Rows from block 3 of a small image classifier, named by matrix and row number. Rows with one number within an expert belong to one neuron, the router's apart. Each number is 500 + 40 x the weight over its row's rms, rounded and kept within 0 to 999. All counts start at 0. Numbers have three digits each.
After each expert's rows are labels from the 100 images, of 14976, where the router gives the expert most weight on average: "colour at peak" is the nearest of a few named colours to the mean colour under the peak; "strongest on" is what is common among them. Only what is clearly more common there than usual is listed. The data: photos of arthropod specimens (BIOSCAN-5M).
# router: slot weights (model.blocks.3.mlp.router.weight, 32x192, trained with AdamW), inputs 128-191
# up: expert up (model.blocks.3.mlp.up, 16x96x192), inputs 128-191
# down: expert down (model.blocks.3.mlp.down, 16x192x96, transposed), outputs 128-191

# expert 14
router.28:504465518548459481484494502448501478528513496433474494508422547490509513577449558434469454506514521508609466512467524480367477516475513451487480537515486487474561482516523509520479517455535484
router.29:516462518535496474476483481460489414562504482468514482503427529478521545514473520482461462506512479519536519492417478540391532562488512441518542492539462492557491472473504485524498478501483559
up.4:448516533544519522484540510557463500535547476509463542518531474596427516381487483426510535409496504466538562478483518486508520502499542482502552450471463494521541544499511523560506477527525433
down.4:500501530430495448554485532451475499494527438494503565487413521584528505454415474431519492455442508483566533489477540501468487570539490477550467564592488465518488514414494514466489480498484463
up.5:442448510500471484539478480499564445540499481466390451570479476463425507463500469513529443507557464482444467470573500481469539485573560508529610517514582441455524525481511511512514506453530532
down.5:474513558596454627520517474493514461489546446509486467543492463408483487532431551442512549487505527552498482462527439592509524420523533448514469576542495522484467472484521493466481519492439457
up.6:471489480528467528456490552548500520478535437416497485501517448464444506478529459539462465468474455514484507445536466536515519521515523498506466444509535608490481535505549495561466528516439497
down.6:511543493458525532431569559448504527441471567542501556500562526490518456454535524476502539489524538498505425453495452496530472481408475594484477461442494489487476515425510502557527457428470502
up.7:433475522539495535507564515515443448565552522530510566604513502477484456498436489476444595493512478462452474518422561466488504513531423567541542520535445484520485512507469555511546459504547554
down.7:490505526484461516525494498554543496513441463526498542581479552527446520528500475532507526466495429595499458465510515509438511508457583543424457461468452477472481528531535486511473519467508509
up.8:424568449522472508501467473570530556578445545514571483440489519475557464518507437481468456553401533510514447436486453467524476442478518496467505471443486552495485449517429452417531476473446560
down.8:537483511424522535496480388530601542436540572547486486475499552520441517511499531446503523456480463476485535481529483559497479481479510533587452474559467476506470562482483558552576383436514422
up.9:434489469496448538547569488473447492470461508505542520481512472542441454411548527525563497483512422491503431509500516447515485541484508511423484514554540483466425501570514558530514474499548530
down.9:496460471487488519459520419487490521442509566495482519514516467474566547521513465443500475538418523470490462556570476497498499500588504508443500541461446426556490470466499459526472506493470521
up.10:452506509547509507509522486557512535566536453541515520554465429422503539503505432502559570483560508551466463511493505471491478520473512455518486464480525524532418513514499481473508438460513534
down.10:515544549485501539479542511502473439565503503462489519489490534458468408534550466509472584559506474513542488512526488489467441503510512526447515503475459536508508535452545491510529527523543558
up.11:501566548472537541565538445524597468506450562478570482496425441468496492489538513571486507486520463524431517530495552489469457496507467489530510483462435491504507502484502499510548461473488586
down.11:498513509525492499492492504492530471470545479548521512543510459494459473530505516480509425452489522523454486539518565445552510469579497426519463490411543579513474505518532493499546417595525541
up.12:507466495510533408523487425487527490549508505534520569499477572515499515588514567501498433572530533553548481480521489532511536526500574446554476525505493500501511388469427460408512504522523523
down.12:458498443503469512495466496514477481572513488457427449461468512501539481447478457466522501483481508449502442510524508524457475542561471474467481377555539487510515479565516577479447453487509490
up.13:503497575543468585451506510525485481498430478450468545469456454478413488447470536476523534438490418432459533461496535517479495553511457553458553492523460502548511472561500514589487527482494461
down.13:492541531437566562461501530485524537421570461492474443535515501524510578491485515463507472501534512526444438503533478570507530490421537525545476490508597500515439481554497539499538504485525472
up.14:523501497602540403506483460450496488548572499510454526483527568619528477547499558447523465494576496561593505481561449523527525503448561438474512505528519508479495429490509497415473490504547474
down.14:502483512491478486567483499473430506527556414504490509527560532572482501482542496439546465565515492537533492376559487605545512479474453503467466448506562540465481551482549496538481502441498488
up.15:475478535501468450519477477540534517554464485521510528484529501527483460430512465533445459487503563570463483510464494518504505441538470501515505475427487496534532487478445505481557456598471442
down.15:481399490554447518461485521475470512478526517464516544486566497553499522500457527464479477461499484450587436513469498537586475467542564488593516569468558453466474479471530549521436500496517488
colour at peak: grey
strongest on: order Hemiptera

# expert 11
router.22:445476478490591565469468569525552498496505433446467462495425445464495490501452455526521507408553476498511532496467495539454474473549504544480522512503466593512485495520503511526507495470527462
router.23:488501471473522534504525526510497514455455493403511463531435494508518464560509550553510508473513473552496563449537547452466494483497511446496518527532508558474513483512542464563498447502470519
up.15:481540539487512527482448484506521535509467554444457521446534449505533468576510527440457513508473473463529512494477508463530470494459477487477553591513457527563516413529413479507498523421473587
down.15:480509528496431547480518526527516531543521430517531435492562554505561509524490522442515490536478440503530539440490455475453419541488561579501482486458439523525469506490480480455550433544544567
up.16:457543494499460477518503450487542464551508577520510464482479483534571453443500473491586488550464525494440494462472470523524569479552493495598560468438527469498493557507420467463597463449545529
down.16:506439512551539495464485510472458500555516467445487483467432552516488563529505524516498595528515517447603433480434524528516469515497474494509502510593568484468493501398534458458535556424460494
up.17:489468502482480508545543471494469499591524548484484519607535490475546633508467476485460500493519506481518447476557491484533509505465513489475543580539541445504441548569499419487537486534527517
down.17:425532585448480564446556458492504491519506535582461506452536499486512509505507618449484514461471463490533507474499516468482566464541504505548503535504468436519460501437574512511500487511470535
up.18:462535470515457414471520484488481556520463536510512548452559617549543522522579495496500470496424478477498550491537465517607526529434490538543521538447529487485460492499473536429526466457518503
down.18:504541510445474513620495439545491488455458411538513504542482467514543529474455538460483596492551454493551596491573515493538457484482538447468435583470476407517550506530535489531546547491444477
up.19:432519547545540506512511483479532459583496521506456501465487463459484525482458502450568539491516536466527428550477498448515504567496521440428445510522501462517545520481465517530514444468522531
down.19:507563469523488457484484576513487541430441487478470444522576497498560439466484395535472539518442542503505449503525442468549504504475517513490575533534470477518503550551495529614495507543464491
up.20:534423456455451478495465534538445456519526464536517508510478586499497537502557490525480467452510499452549546512547532504512537552488556464418451590514460505493550447502525540460495478487472484
down.20:540480490545512449484505461490412523517467468515514560506485511533466502520533496511461462550518534482562467518409534488497531503479508502498493541487507484538477497468480462476482544506495504
up.21:514525496498481522465449509488485448449509475517529404524436440479506457526459436518448494467525518477523505517546519580552532512489435541509377446506402487523478516583500511458472502469564505
down.21:501497475466471476503447546464473553548532488521548500512452442482566531442473511477564481523484595482447550514516514462498467554518492457516483473503499474464501531527495543544468472554585491
up.22:451439503522503521489486507482475482489484505436465578484538482501426447469584519493569482474553502487462500579424477495516485471538583485534508483459459457455544508549492548507535481499541507
down.22:435524501396487527488472546469494483525413491488555549428512580467469519452451530508443525510503556490465450497431488456514479523525510526503480481588528481513498538488529511493462499518553603
up.23:496425410449539539522585462487588526512474492503456505530526522461503559514514505479505495454545489513534474486525515481446452474517479558515491509505478478499488521492515462526530487532542545
down.23:573503516438458510467453473496515509459546461482538470559532519466430465521457498465454542441481517535479448504551505500490527467543418472478471512562540526468485501494426502509509548488492492
up.24:534494547499510507432535540525496486477571460533520553480541461453518465415461442516531543432494509441454567431457539509528582546521465497477553462494486527569497591473513461543514481494500477
down.24:480498461515485558516469502442443430531535445425425419460476518528486499493472572448554503492428481556520469496537442465457464499523515510506518475489517487554471534561513495479441489496613418
up.25:527533442433547532548522465488500482547488554560468421588474429529573545423480480500457493551526489474474443524493523580510432451522511508557448462453449469471465473557506518487536468491538476
down.25:577539479517524478477503522445510568486528498489519451536491543554502584474438456529509468483523549519502485478409497549487513534480488531500534499528474497529486519436513500534415471508541429
up.26:483379430439532470515524494596535525457518452525439558519487489503519547480501473537469495425535491524518528424540530556512506439500434548596582488482466518494525477508473471453480440532459525
down.26:462497529568478480513520441514504474502443518519520545561500540411438495535529470512418474531473471517569482551486531468475518484479548473416545546512527536524481507473457528476569532543463561
colour at peak: grey
strongest on: order Lepidoptera

# expert 0
router.0:444602512506487470459491548440554498461475461624496481460469431446562510452439500538489434492535490497492452461523498479461486566520467491490495439503493515507458489487444443434506459423432521
router.1:509593446469486475537521537436520456414488532426495441490459564423555492506448511488465398475508486436488536477465494458527485531485521509483510475437435531532486520507504495510534447472438474
up.15:468506491460468483477530476451488495506448578520504507527475490526514481540494524453583514510551528452515407550557471449504458426553544524530578526439548452487506505501494463447458436500622564
down.15:475495520583525565499452593489530485540520435527520515542473479487465453431502473499514505406487516575521388479523498487415446456493504402484502452496453511489527461448564494532524473490507503
up.16:481501527511534422475490472497514463522453496473494512497480515504515503509510539547511507561584556542462481506451552474494464549519514519491504577491475515546552456473448508520567513543538549
down.16:532484508505453516470474543438490460454530521476528513546501520459448544502454476520417482478489535532551429521508519432444549463494511456453440506499425463498504394532553556518464456554506553
up.17:510456505472504497479450424488524509466514486467480560532509502521459562514547564478562536534574491443508550481553463531507495505493512502497526511502561460540540494556478502458557426453593518
down.17:493457586505465438508569520548480459470465490512502517509509506447499473512557537506483479496436500472440446466503523417499498485554487562549557505494555528477472525424555479550456425496541528
up.18:523482466536529498446460475554484501485451467465476482476422510463486448474554547532533497443524455501505496555453468571433477528507515515505516495507472576512561451507557597477469485519558512
down.18:464538541561570549493475522444513505526545545487510560485516459462473582482478520476590494450572584534457486542498471493484477535493458494566502516497452494523500560472509505479489417511570511
up.19:463407390494561552449552510494512509513479507476472507542475478442493522470509507544448489449603426601467434549451527511478446458492475533582468470482487511514509501513491518529557472465577542
down.19:492597551511506467510456499525554537488488478457537506526604529599441569474430494476542512525505478531489550435486547527503450514494534544539499523516451454474450498513594511490537519498448481
up.20:431540517488522442530522499470529487451465542507546541489570525448531471543528509481476481503503549526457455500418482414397446492560524517523535502482530418526469504462540522517507458517508552
down.20:470500481494460505516490550521527505430476519496509490497468477565501471533588474437441460493503551532493474534450543497526520535538447489552480484476541492496506508466492517487506453528543513
up.21:507521504464559493498491442464534501472514528476484540425478589594483521608497534472521500571456476439516513525529471534548501504471507392509450517508493498484543490522448492416465527476567531
down.21:440466544426573463543514486482557503421515511463472504480525557527502486569443428524462569464529407517502486513536415528509414550515438462477490499478424511512542473522499478601540449470542489
up.22:527493548545510563447494534563441500543578548537552483528517407502489488515442480439529566539485505452504475471484511501573516577399513424433485462503512498532531468508495491523456610462547501
down.22:468518540515487590526548478513406473471433476510496477482462481493521440532416477517497516465442505449486522459545496548469448446511557510496440547520574457493476413503533439477507585574468494
up.23:424479482462510521443503456579545472517446465425481484550513482487466527493455528476548530445459491479497533431528536473488510531556458568554519526490558500518466464562471495507546497447546511
down.23:525485544524456495491513490454523532542512542487476545516428527476532492461457487496517493472443522422460465508501506452514498471572512578455547504541553554528496498449493450466519464477515530
up.24:493480455521510542546503501469470579502517492458489517562467479486402542401506496532543564472560476525548504539514454446509510445541488432506460459470471561504491562517548514466555470483490514
down.24:493446518457533453518580546540514519527499549553507595528508516533502476557475491501427489477514506496554442617499505418453497516442502471495454471427464488496534536455475464566514458502500567
up.25:420463574492464505522573522497533464526487568528527582562549511516472496476481486488550531485560533510497495497492540473441498489446511582511537569564521490473487454453489499496558450505517498
down.25:450530466491524492543587519496559583534496498560438468497515484480560505536527485475428508465557463497506485496528549510457510426493455489504557486512467466491473536512521526521521448562482465
up.26:465519488508450406518521515441547482477547454533505505489481560518506513543545489491507465591558546551521468486516436500525552489500515493532512429483488479509429544502484439450482485530480455
down.26:487554403431496534604500527520523466474458423561601460523521485510439465556497486431436515496528475507446498481475521500500515484544501462478515548516488498444450501498503537429515484455471478
colour at peak: brown
strongest on: order Coleoptera

# expert 9
router.18:470446540442462505488506479514530499493515460473445507514507495479513494527505475494471478516554544546454506447448473559503463455555542527584516541416450488446504501531454448504516529470493513
router.19:478462483469477457496479535532485463511521539451520462492423471493503551504478465497474443544498510463474475538431495549498475395548510481581473465460526496502555479538470483506514505509545518
up.4:420510470527476528534507505502451480463508557452527530504533444548467503492505485506537579514531490453481531477472445473583490509510512428503460522484506445439472490579464505479541493480542501
down.4:576528530471529503458533500470499486493498443469498432473434578485500525478454538482586522517489450494523517476526500572488454497516496436520442530584537539478565492545489516531454507467484461
up.5:575477591509438518432334507512405507485449506508484446481507472518542442490544499433487549623518549535522495520495438551508553479492525515478530501509548509502499515478530552440487508524490545
down.5:512525439552496465512541549457510528479551519522472455538522444454513510521416445530600449564447526460495507473429468503529471485602504559523512495590380504477460545425455485487481449587519494
up.6:509620543489541511520527470501530494473442548475490478554501498455519446460473462479461494488446422441477575532480539479406460501502505537513501537504515463487493548436493521492616468456583520
down.6:549507461528501402506476486540511558533473510473451505505573562497520568516478509519449555488506523434459539440469479464510598461479439565548565460536518532506507456434578466436497441429473489
up.7:468507533584528518472553534529422522533482535504529503521551496531493498572532486544470571497537466510506495538495597495520430499435524595470454489534518503524427513517461496486412543517506460
down.7:560498474490528430483495445569564513562489448473527456519459603523481555511524552558566499506569477470472517492400497525467513538523486464510495505485496540483546561497534419494535519493521439
up.8:506538461497528425552454591464430533471487428587523494464487491451452479426577444503530454492466505494498549501453503509558541560485530469496472473485521540525510527489451568437563489532476418
down.8:523449484509494445505580478490491474356473499522455494537414493502520464523504510497511546483492583448578490467522480462473445517516470557472465538498491425518506552408502506488506590446449522
up.9:509473523444470596484575498544530512462428511504551504512487458492441446448482487548450489449487532563505443521466543487405466487495498504480528501486492565440467552508535460582489434512483493
down.9:499443445519490462508509491499521514423421474518580430523471462494478537471546564476553563520491441532562488437512536482512507519541515482557561509462510536530486552490519475572457539497470479
up.10:516484535527554470499491520503459482500460482529449429514568529517538534511537542476398510582476458498468566569530475488536571553452550588465583526546515506484463506507512537511463539571428497
down.10:427453568510496509473535512518506438571438476511513470465515459567525542567468457473594525533527529485542514521440512499528448537502534549510565513558470546484484525486454508526510497488557549
up.11:541469593441442444509433492498474500422522539478518487465428497499517537523433549470504573525552525507529466497526464547583465483504462455498498528490503496479484505520439456452452517461517520
down.11:506542486542525597515482497465501435401524526527577421476392471578442483510491460485489535555517500506474515482500508510603437539505505467495511468491560557495495558575470542530560473557524438
up.12:502566500514561524661537492478525502564527553572514444466497446535484548542534517467413452572466531495507365500489516522497409474502517544501455460494487499461456445460503498453458517523529520
down.12:529547450511499463516505481468499512507497399489543461470508504497475420573483509511512419576533451502474545514422518502532531519495437521607508441543501443491478510499446443522479478540489512
up.13:475498447460549426549464524489489536548498499529572522495470459497474539467484526487494541549479604551522472525517523456530475505467526410477426454492512488453589482503451535524486462527490501
down.13:518476433530487484554514520505483521451481459503521447557471475483479472471493510501414536506490419499548499454489446485552474520534465440502487462468495447477517531523504510561486446561488510
up.14:507377523474471530509489458521522465449490543408485497525471510452504481520524540489511520455554489451512469518484483532506434483535522535522489570501484535468468524583526480499448466446545515
down.14:542494514559541491557505512546481503510507465574512441548436387471453484554518449445568555543401609474531478526447503537514463539523535472481532532538515501515476511465491486498475532470532529
up.15:503419477460473468466490540493464433452461513508571520516459453441546436497471532507481495511513523547517472464515519559452522501517450532513495512528494531498511494484531498443506407517551578
down.15:408479561535541465544547515480429557584501496502529570497482455462483520541542526536544580532502511455606518497501579577529471474507488516472482539517417501541450508477497502514498466453528556
colour at peak: grey; brown
strongest on: order Lepidoptera

# expert 6
router.12:505480430457482486472516517420524417484600515564460474534463487517484498519453424490509461437486490473573491452494486494457502489507464485461498497530532471449466541530524523479514440466493457
router.13:454511447473532483513519524397530450432552437549443457522470473515482448519463442480510547451515469462540517521491474510522495524511476543468500496530481462460472513562476520480481449457542491
up.4:486491528475476507519469504488514469495471522472482522479495506490470508514507485424555497511529431503456558514479522471515505467563484470573496493456562458495535497562448491484477572401490548
down.4:470556472439467488487454534406486477476545476493532492466525506533522584442479499489478495499490551511524527514437464420530557510452504549463543507510543561550505486482499498549486555444471536
up.5:493501501505491486480539517502479515613450486513557549560483471451485474464451467484454465520479459496422445389486531483442496480490473601512518462500498508466484460434449542512534496447538521
down.5:535498518482502427556530472514505455513585387475509548471547555457503487496457520508491472489547510484552522492523461465499551496492528384494436489517463427521468500521500470472459518513508541
up.6:427464454515565549511506487552493566502464464502470525533514417469472538439502490498513493427417549439486478478491481507483488485506515558519545465519515520525471460588517534534527496482492501
down.6:496559535447420510567496505529485524449531440555536571488526499450473476462475483481436527533556468483495532478545510470485462582552519423449483491456537452512489464516504448535466443513489473
up.7:452506537554400523465485490482557516555417503488552442518532521516566461502476521447518462492540502491431500498527492492508582539537538571524603498434502491503568495441475524530504532510530496
down.7:457544514412567509486489421542471500524537560526445536528464492495517531438539497620441524476455470531537542583516524504364531471434616440433517482500476567449530432474538522546485509496496412
up.8:492463436588462488421486535516484541547443446501600512472514439469589501527476506539494465509505513516435490480470443492561537615502472470544515471461448540512478469481450437541526550467426572
down.8:480502504494515470519536460512526516453484445489469515519469476484449507574525538422516539516543468464443575448524406454471582536466479493547534466488500495493520444454495507490454533426502388
up.9:503589555519511498549449503486464494394570548500521523442506560528521452490462516460472530535444573515512536481444492484488558545531528436520530480479520504520508540493531483499529491546415445
down.9:515509567490446532521617565502535525448564429543474468447473602478527559530529501505479468552538526472580566439531504514440554447456503491459493509496554475476536531505534421425480503460441539
up.10:521456464494448475526430496483497495478505501522504501445507515470539515584460496449465526547534566483511442537525490521588455462495442511480438478523485438472532548560412528520438543529486492
down.10:521470500471588549483451534524526506510464601469535524460503469555486528543540585533514509545489532553519508458475509409530533507497398526484500570526485516541495487547447464488540515467555509
up.11:418460429498465488491514482568573553478488503443430422549490524472495609456517519524519505476502500487506484474475492490511473545482543455516453520407522508509572446526516480517504505503555501
down.11:472495534469543498591547535468483562523550552507528530476514469453543499524495468512516425584547443480525556510541515468502411448426544511523506514486501465493479479538453506556481452517597545
up.12:477576559517511472542527497440534475444521463517466489465487560523454464485440498451530490472543541441528517570505529485458511587494556456459518500510472423557540567491545541480497482514575484
down.12:477459457473466458448490428488515494504485471480435525558473483574452527450473525497532477451488521598509473432526460548489497471568517520479493462494530477488546527528516529450452488550516507
up.13:462596524533488453438470514454588553462473463470526493531490502424502500463477499570527477499521514559441496482512439437541546522531520438535565495465551511567498481470515438513544499469438498
down.13:560459467497474494474562519534505513419473485561512490497506458565481561499430477472511482567508446486458536443571475472547504609516536531463474508456436476539486461471503522488497487538509592
up.14:459401445486523523513445475566529547476469487498469498487549471517482537508549503457535535477502549440532509498513441532510445417511522557493445488506524505452465510538531570491479501502507508
down.14:567531502539513501481533498527475579453478478548448501500456484448484522468534505532487486583535447497560527439495495505503407542517500447529495501399500562487461481496413477522545500415543457
up.15:483579581494455524442467480536518469549506511454407529509469530441587488357511503518486491471484469475480546460470628519489505481539516529503545497428438482592574509508493499515522478488419476
down.15:428534475512520456493535502518516490553457499555532499557456454502474422511478487454506516480506499567536479461433504550471489532519543559544503469546510530552408464425419513499506507505501433
colour at peak: brown
strongest on: order Coleoptera

# expert 1
router.2:385517510452497485495489506518483428489542444496490439513451513524495548491488560459475521503490611453480469472433514520494565428575444470547485487517487471484531518495546509500452464510512528
router.3:447522498510565475516454431487509472489501432458455459533488505482523496522466486488432496543425538490521493567504423536492581524503465557518559461520540527513564546498440444504466482496570487
up.15:519405409492485490498578550496481502553541543540525503587491479481528542479459432545488492468545514535509460476523494481501504480512468562518488468512497490446513560433513418514487514532487561
down.15:456454453460455503521481459432539460491441546488534492532433448518511438458520513482482541469448468524505493482499505512489404509504571539537526558489438434559505522553560499499486528461516465
up.16:454531496587524495485475504471493535510484447490475520486538384585418465462539463478502481505471461491430475464449436503528487516510496556517506481452464489479499430520489577525493505486481600
down.16:506571477402515545531491473456528560524491485490489504444601547523503563455547529528495405607426472489520479543482489511488437469510417482532567597597587480477461522546487541461497475470501445
up.17:549486526509486550561516473495536500491503426460530474440429491490441550567526517568501471485504486486488450563476536532493442459531473467502480538461408501471507475539508522552483543519391458
down.17:507497529453448442490488590469498489483503472560498496503597493513451457451494541515487526460481489523462465495555461501481528482541464399479529532406429531468487529503462480586477559527481562
up.18:520466446507504429463514483516539488520581567489456466527487558516616555563459511493502453430492522550542508430487454561535509488521471505538499495468456499565501447461461424430502541510500465
down.18:503412413508462478494552511460507501453480482523524482439434488476559439579485458394439513470504498460479475531466501501522492567467484577523528494510520554522522541471492470543521500578464449
up.19:494488493498549463437578518511569511572506468596501518500523483547502576429475478563478514479522514516463439445497515450553450533467496526486532464462460545459427423546420442484527495525515441
down.19:468605519481570440467566469549620527487441498524531487521508531375530398556505523501503472577484427486471551500544513475492500514528507450511501543483522583517461531502473464484464509524508435
up.20:533456480489490522577490533472514533510480408540494447471469482532424555564512486446494508534447503536560459539472493490504452471499471509497426530519436540530466495589513472539493535536441453
down.20:544472407492576467504470559441477522489572499513543547489501481519475464497442507516583441378518535518464548523485560539451542526520512466576469487452560482495536511493500502482551444593444582
up.21:542527541508484397470467476503530515457474476515500523445445557461545458535560554593517442518508482517504543405542479557503528517496574492508503487502517531555499439415468480400503494500467497
down.21:460438446405459478495420483472489490493503459483457465514515602474528503472501478483509498491508459475577454512545489495468558491480519507507501460543471491466544472529508502509469436477569532
up.22:509471492521503435482475551444472506560478480508517519480513540511440527515585456444485470539510540391504476573486481437542476529487533497458465534496392512385511508479469559506477522543449483
down.22:451466473528454513533529521526444485541410411515510508513410536457457536457552477505482490511468519477536546461459470418444471599540527553497522461503510483573455541519497481500472481512522531
up.23:479492563528512522502528534483467486523452431491488552490493405440492542413477465433554507555561469461497492525463536366467413573481553467456481528511448505532503473491494480656541505514480543
down.23:456468476508494541502534520476461490509515463409545482527523518547402530450477509506449446494536455460522431501538534469497542438447533499521534487495523477416478527461499538473480502514501493
up.24:508506494485528464545448509516415566538450498535538546518464479489453532445522469519504479524462523555533539506471521500514481494467553503470451504483540480516509485520427574485502560526514503
down.24:480450495483479474526548493515489500469460437475467539461418517510480467588491562492473497500493524443551572466493484448535442559523466546488476477467561464457518562420503443522475505507471530
up.25:506493565476503531452463521507421537347438524471593554475474541414501394540528529432539541479544509442553526554474515481458452501512525460489456539480503490522529562538486508543560457477541582
down.25:486548544478540457504521406546456556456521510551508489526543505405508554463556516495529485591488484407503502552537573471543511452471476447510461481540508506547474548572456575453553470459494507
up.26:490500464520553470516490527452425611463469476540540551462510464475461463536495472437525457462474463550551509533457474448528445490495595465488474524450470528535492523557499540497510454524509494
down.26:469516536565447499431533503486545465441443520574435526475456548506522485585471566452463512506479529512547457499494474525603528489492430516496510504462537568418497458372527549487518505487442439
colour at peak: grey
strongest on: order Lepidoptera

# expert 2
router.4:499471442466546491490526513455542531502429563485494488462588542469497484499514505488550442529521473529481460472444474498570454515560533546467457550438525462442456487468409467495544502492520453
router.5:486472446416497470538481514470515469494450572615501483415530456468509453513487524478556443563525556487515422488532511466557478511449498445493489537522479480450536442566416457456519453516530504
up.4:523494529447546485541472485530525497460463540481483489476475506479491512472546602510510593477609489495528490559523455498486526585503486466511463501538501537548511543514521518455512471545614516
down.4:465513498526471513476547596450474563560436513546473445549519494486494529519422482506540509478507503512521443465397504496472532511490521519452474509530524601529493513509520462520540468465516487
up.5:513479512513549514507515536462561489485451471502508527503501470529451470483530500557512413496521406530500517495589418520533537550516538415491461498496500537505454470486522502458542500565446451
down.5:471498553481497488528525593534466487540485474530520464511595547535499511532480483483519604471512504484486525431562473478451482462431484551515482477520480560528584511539548496510474535541453463
up.6:538544451465514476562532505467563523528515463530545494499430481535476499431464405549503499497509434543460533591470536520486547457523457497596526430467459501541507534511505510464557467454596519
down.6:534553465445457553509506536467465492495493484452544487531456481509514546496493487497490516477481509508477500516479437397465498456508565578527526400498443472475518492516489531472453437502483486
up.7:487515489558469528487462508472468447476496449521571528484484441487458493535496451527538454476458509472461514550430469495499518524606508493541456465482457422507520550566509551526491542490445527
down.7:473504576469502507558529456489476533522475512548579506495461513550519486527547433495472500473461522543555458526543520522521467483477498576557522472525484488479497474525534484542476481448495417
up.8:492541459416446495545519472551526536501510546470502508539472519490564529530482496555471424476518450584518412546538533489466427411470554484512492526478508601501502451469497460512489508530456550
down.8:435505520532435531510536494485487467527424446513491436496624540544493440505514429507514505536500418487557514444534494450460477479496503476391521539559520431454472440471511489483546503519545447
up.9:552494528521476476528500501437492488422524449543500529416493549509532463479492516512425458487449544413573543540557512545426527510458536533492514491566493465508523520501546537526512488543582501
down.9:412442477486529515472591547497513474492551495493574446588523459442460503554506502507531424467551557549571499480550525529513471552483500455452441534460482564503472424518543513475563457579477501
up.10:540436477495539538506529478466500427487448499561507509503456438483546537464439525542482490514543489519472467516557492538503516476449451560526502416527478485510470456577489409525565476469527578
down.10:515499397508544542522529481431450518519546507461518608559468466482533475501513440552485462535510547526529526509484521456458502511452490477437528507473435498495555479501472459501471486482516500
up.11:458546571530478510494427495497500496491451486477528487504509457519525508515446504446545543557496519430429547449432434500527573481537463517541553465486539429509523553582478493544544502415518540
down.11:521480459457433497485461463552511515471549393530560464565437482533467465528439494501479526527551555464526540505490441463536517570541479486452424562484513493472498560589518490501488500464599506
up.12:555529472527477473528488516457560479507510477498535508434436509524505536513515427627506456510520423468479543484517532520524526457539483428541399472476453511487553502449499459462505525489479487
down.12:421510564479572522581551528580469477485482443476530466441551511599461501493479484497561523468449396517534533497554513467450450461467529556553518430510469467512502473539506494520533548522566487
up.13:486501542468476534593525478551519547463494510452527499461480473478502556519449473473496518544527432553473479520479514491527420423460477498509393498498517487479484530573480435582475567436490522
down.13:452452554474494484591542525500457416522496439501522476502477530485495534545477487551555466471557533483509513504484502517548523491566467442441489538466562525501529464559505486445572477460490530
up.14:480527491465532540546581410514577502533489496438515504563460516518485593471488545532511521456535423491431486512490476488494458455541541512594508451434509471538483503576494415570565480450564540
down.14:602466502542539512523472420585516424448526478548537483503495541516486389538471538437556457505506495490427455550474524498474512492561508493489579555550469467506500515428524453483492551532484499
up.15:547479502552515477538421520488472469487502457509488523450423511494482513476494491510465475513490442459507549575482544550520530487473448523512516443526365562507601518481493524524481510515487519
down.15:460543466469489558516583558477515516521472546488550490463533496489458548577452501471486520466491541536481484573508439451557391554476492400523563478526479479442510479530498487530512539523478499
colour at peak: grey
strongest on: order Hemiptera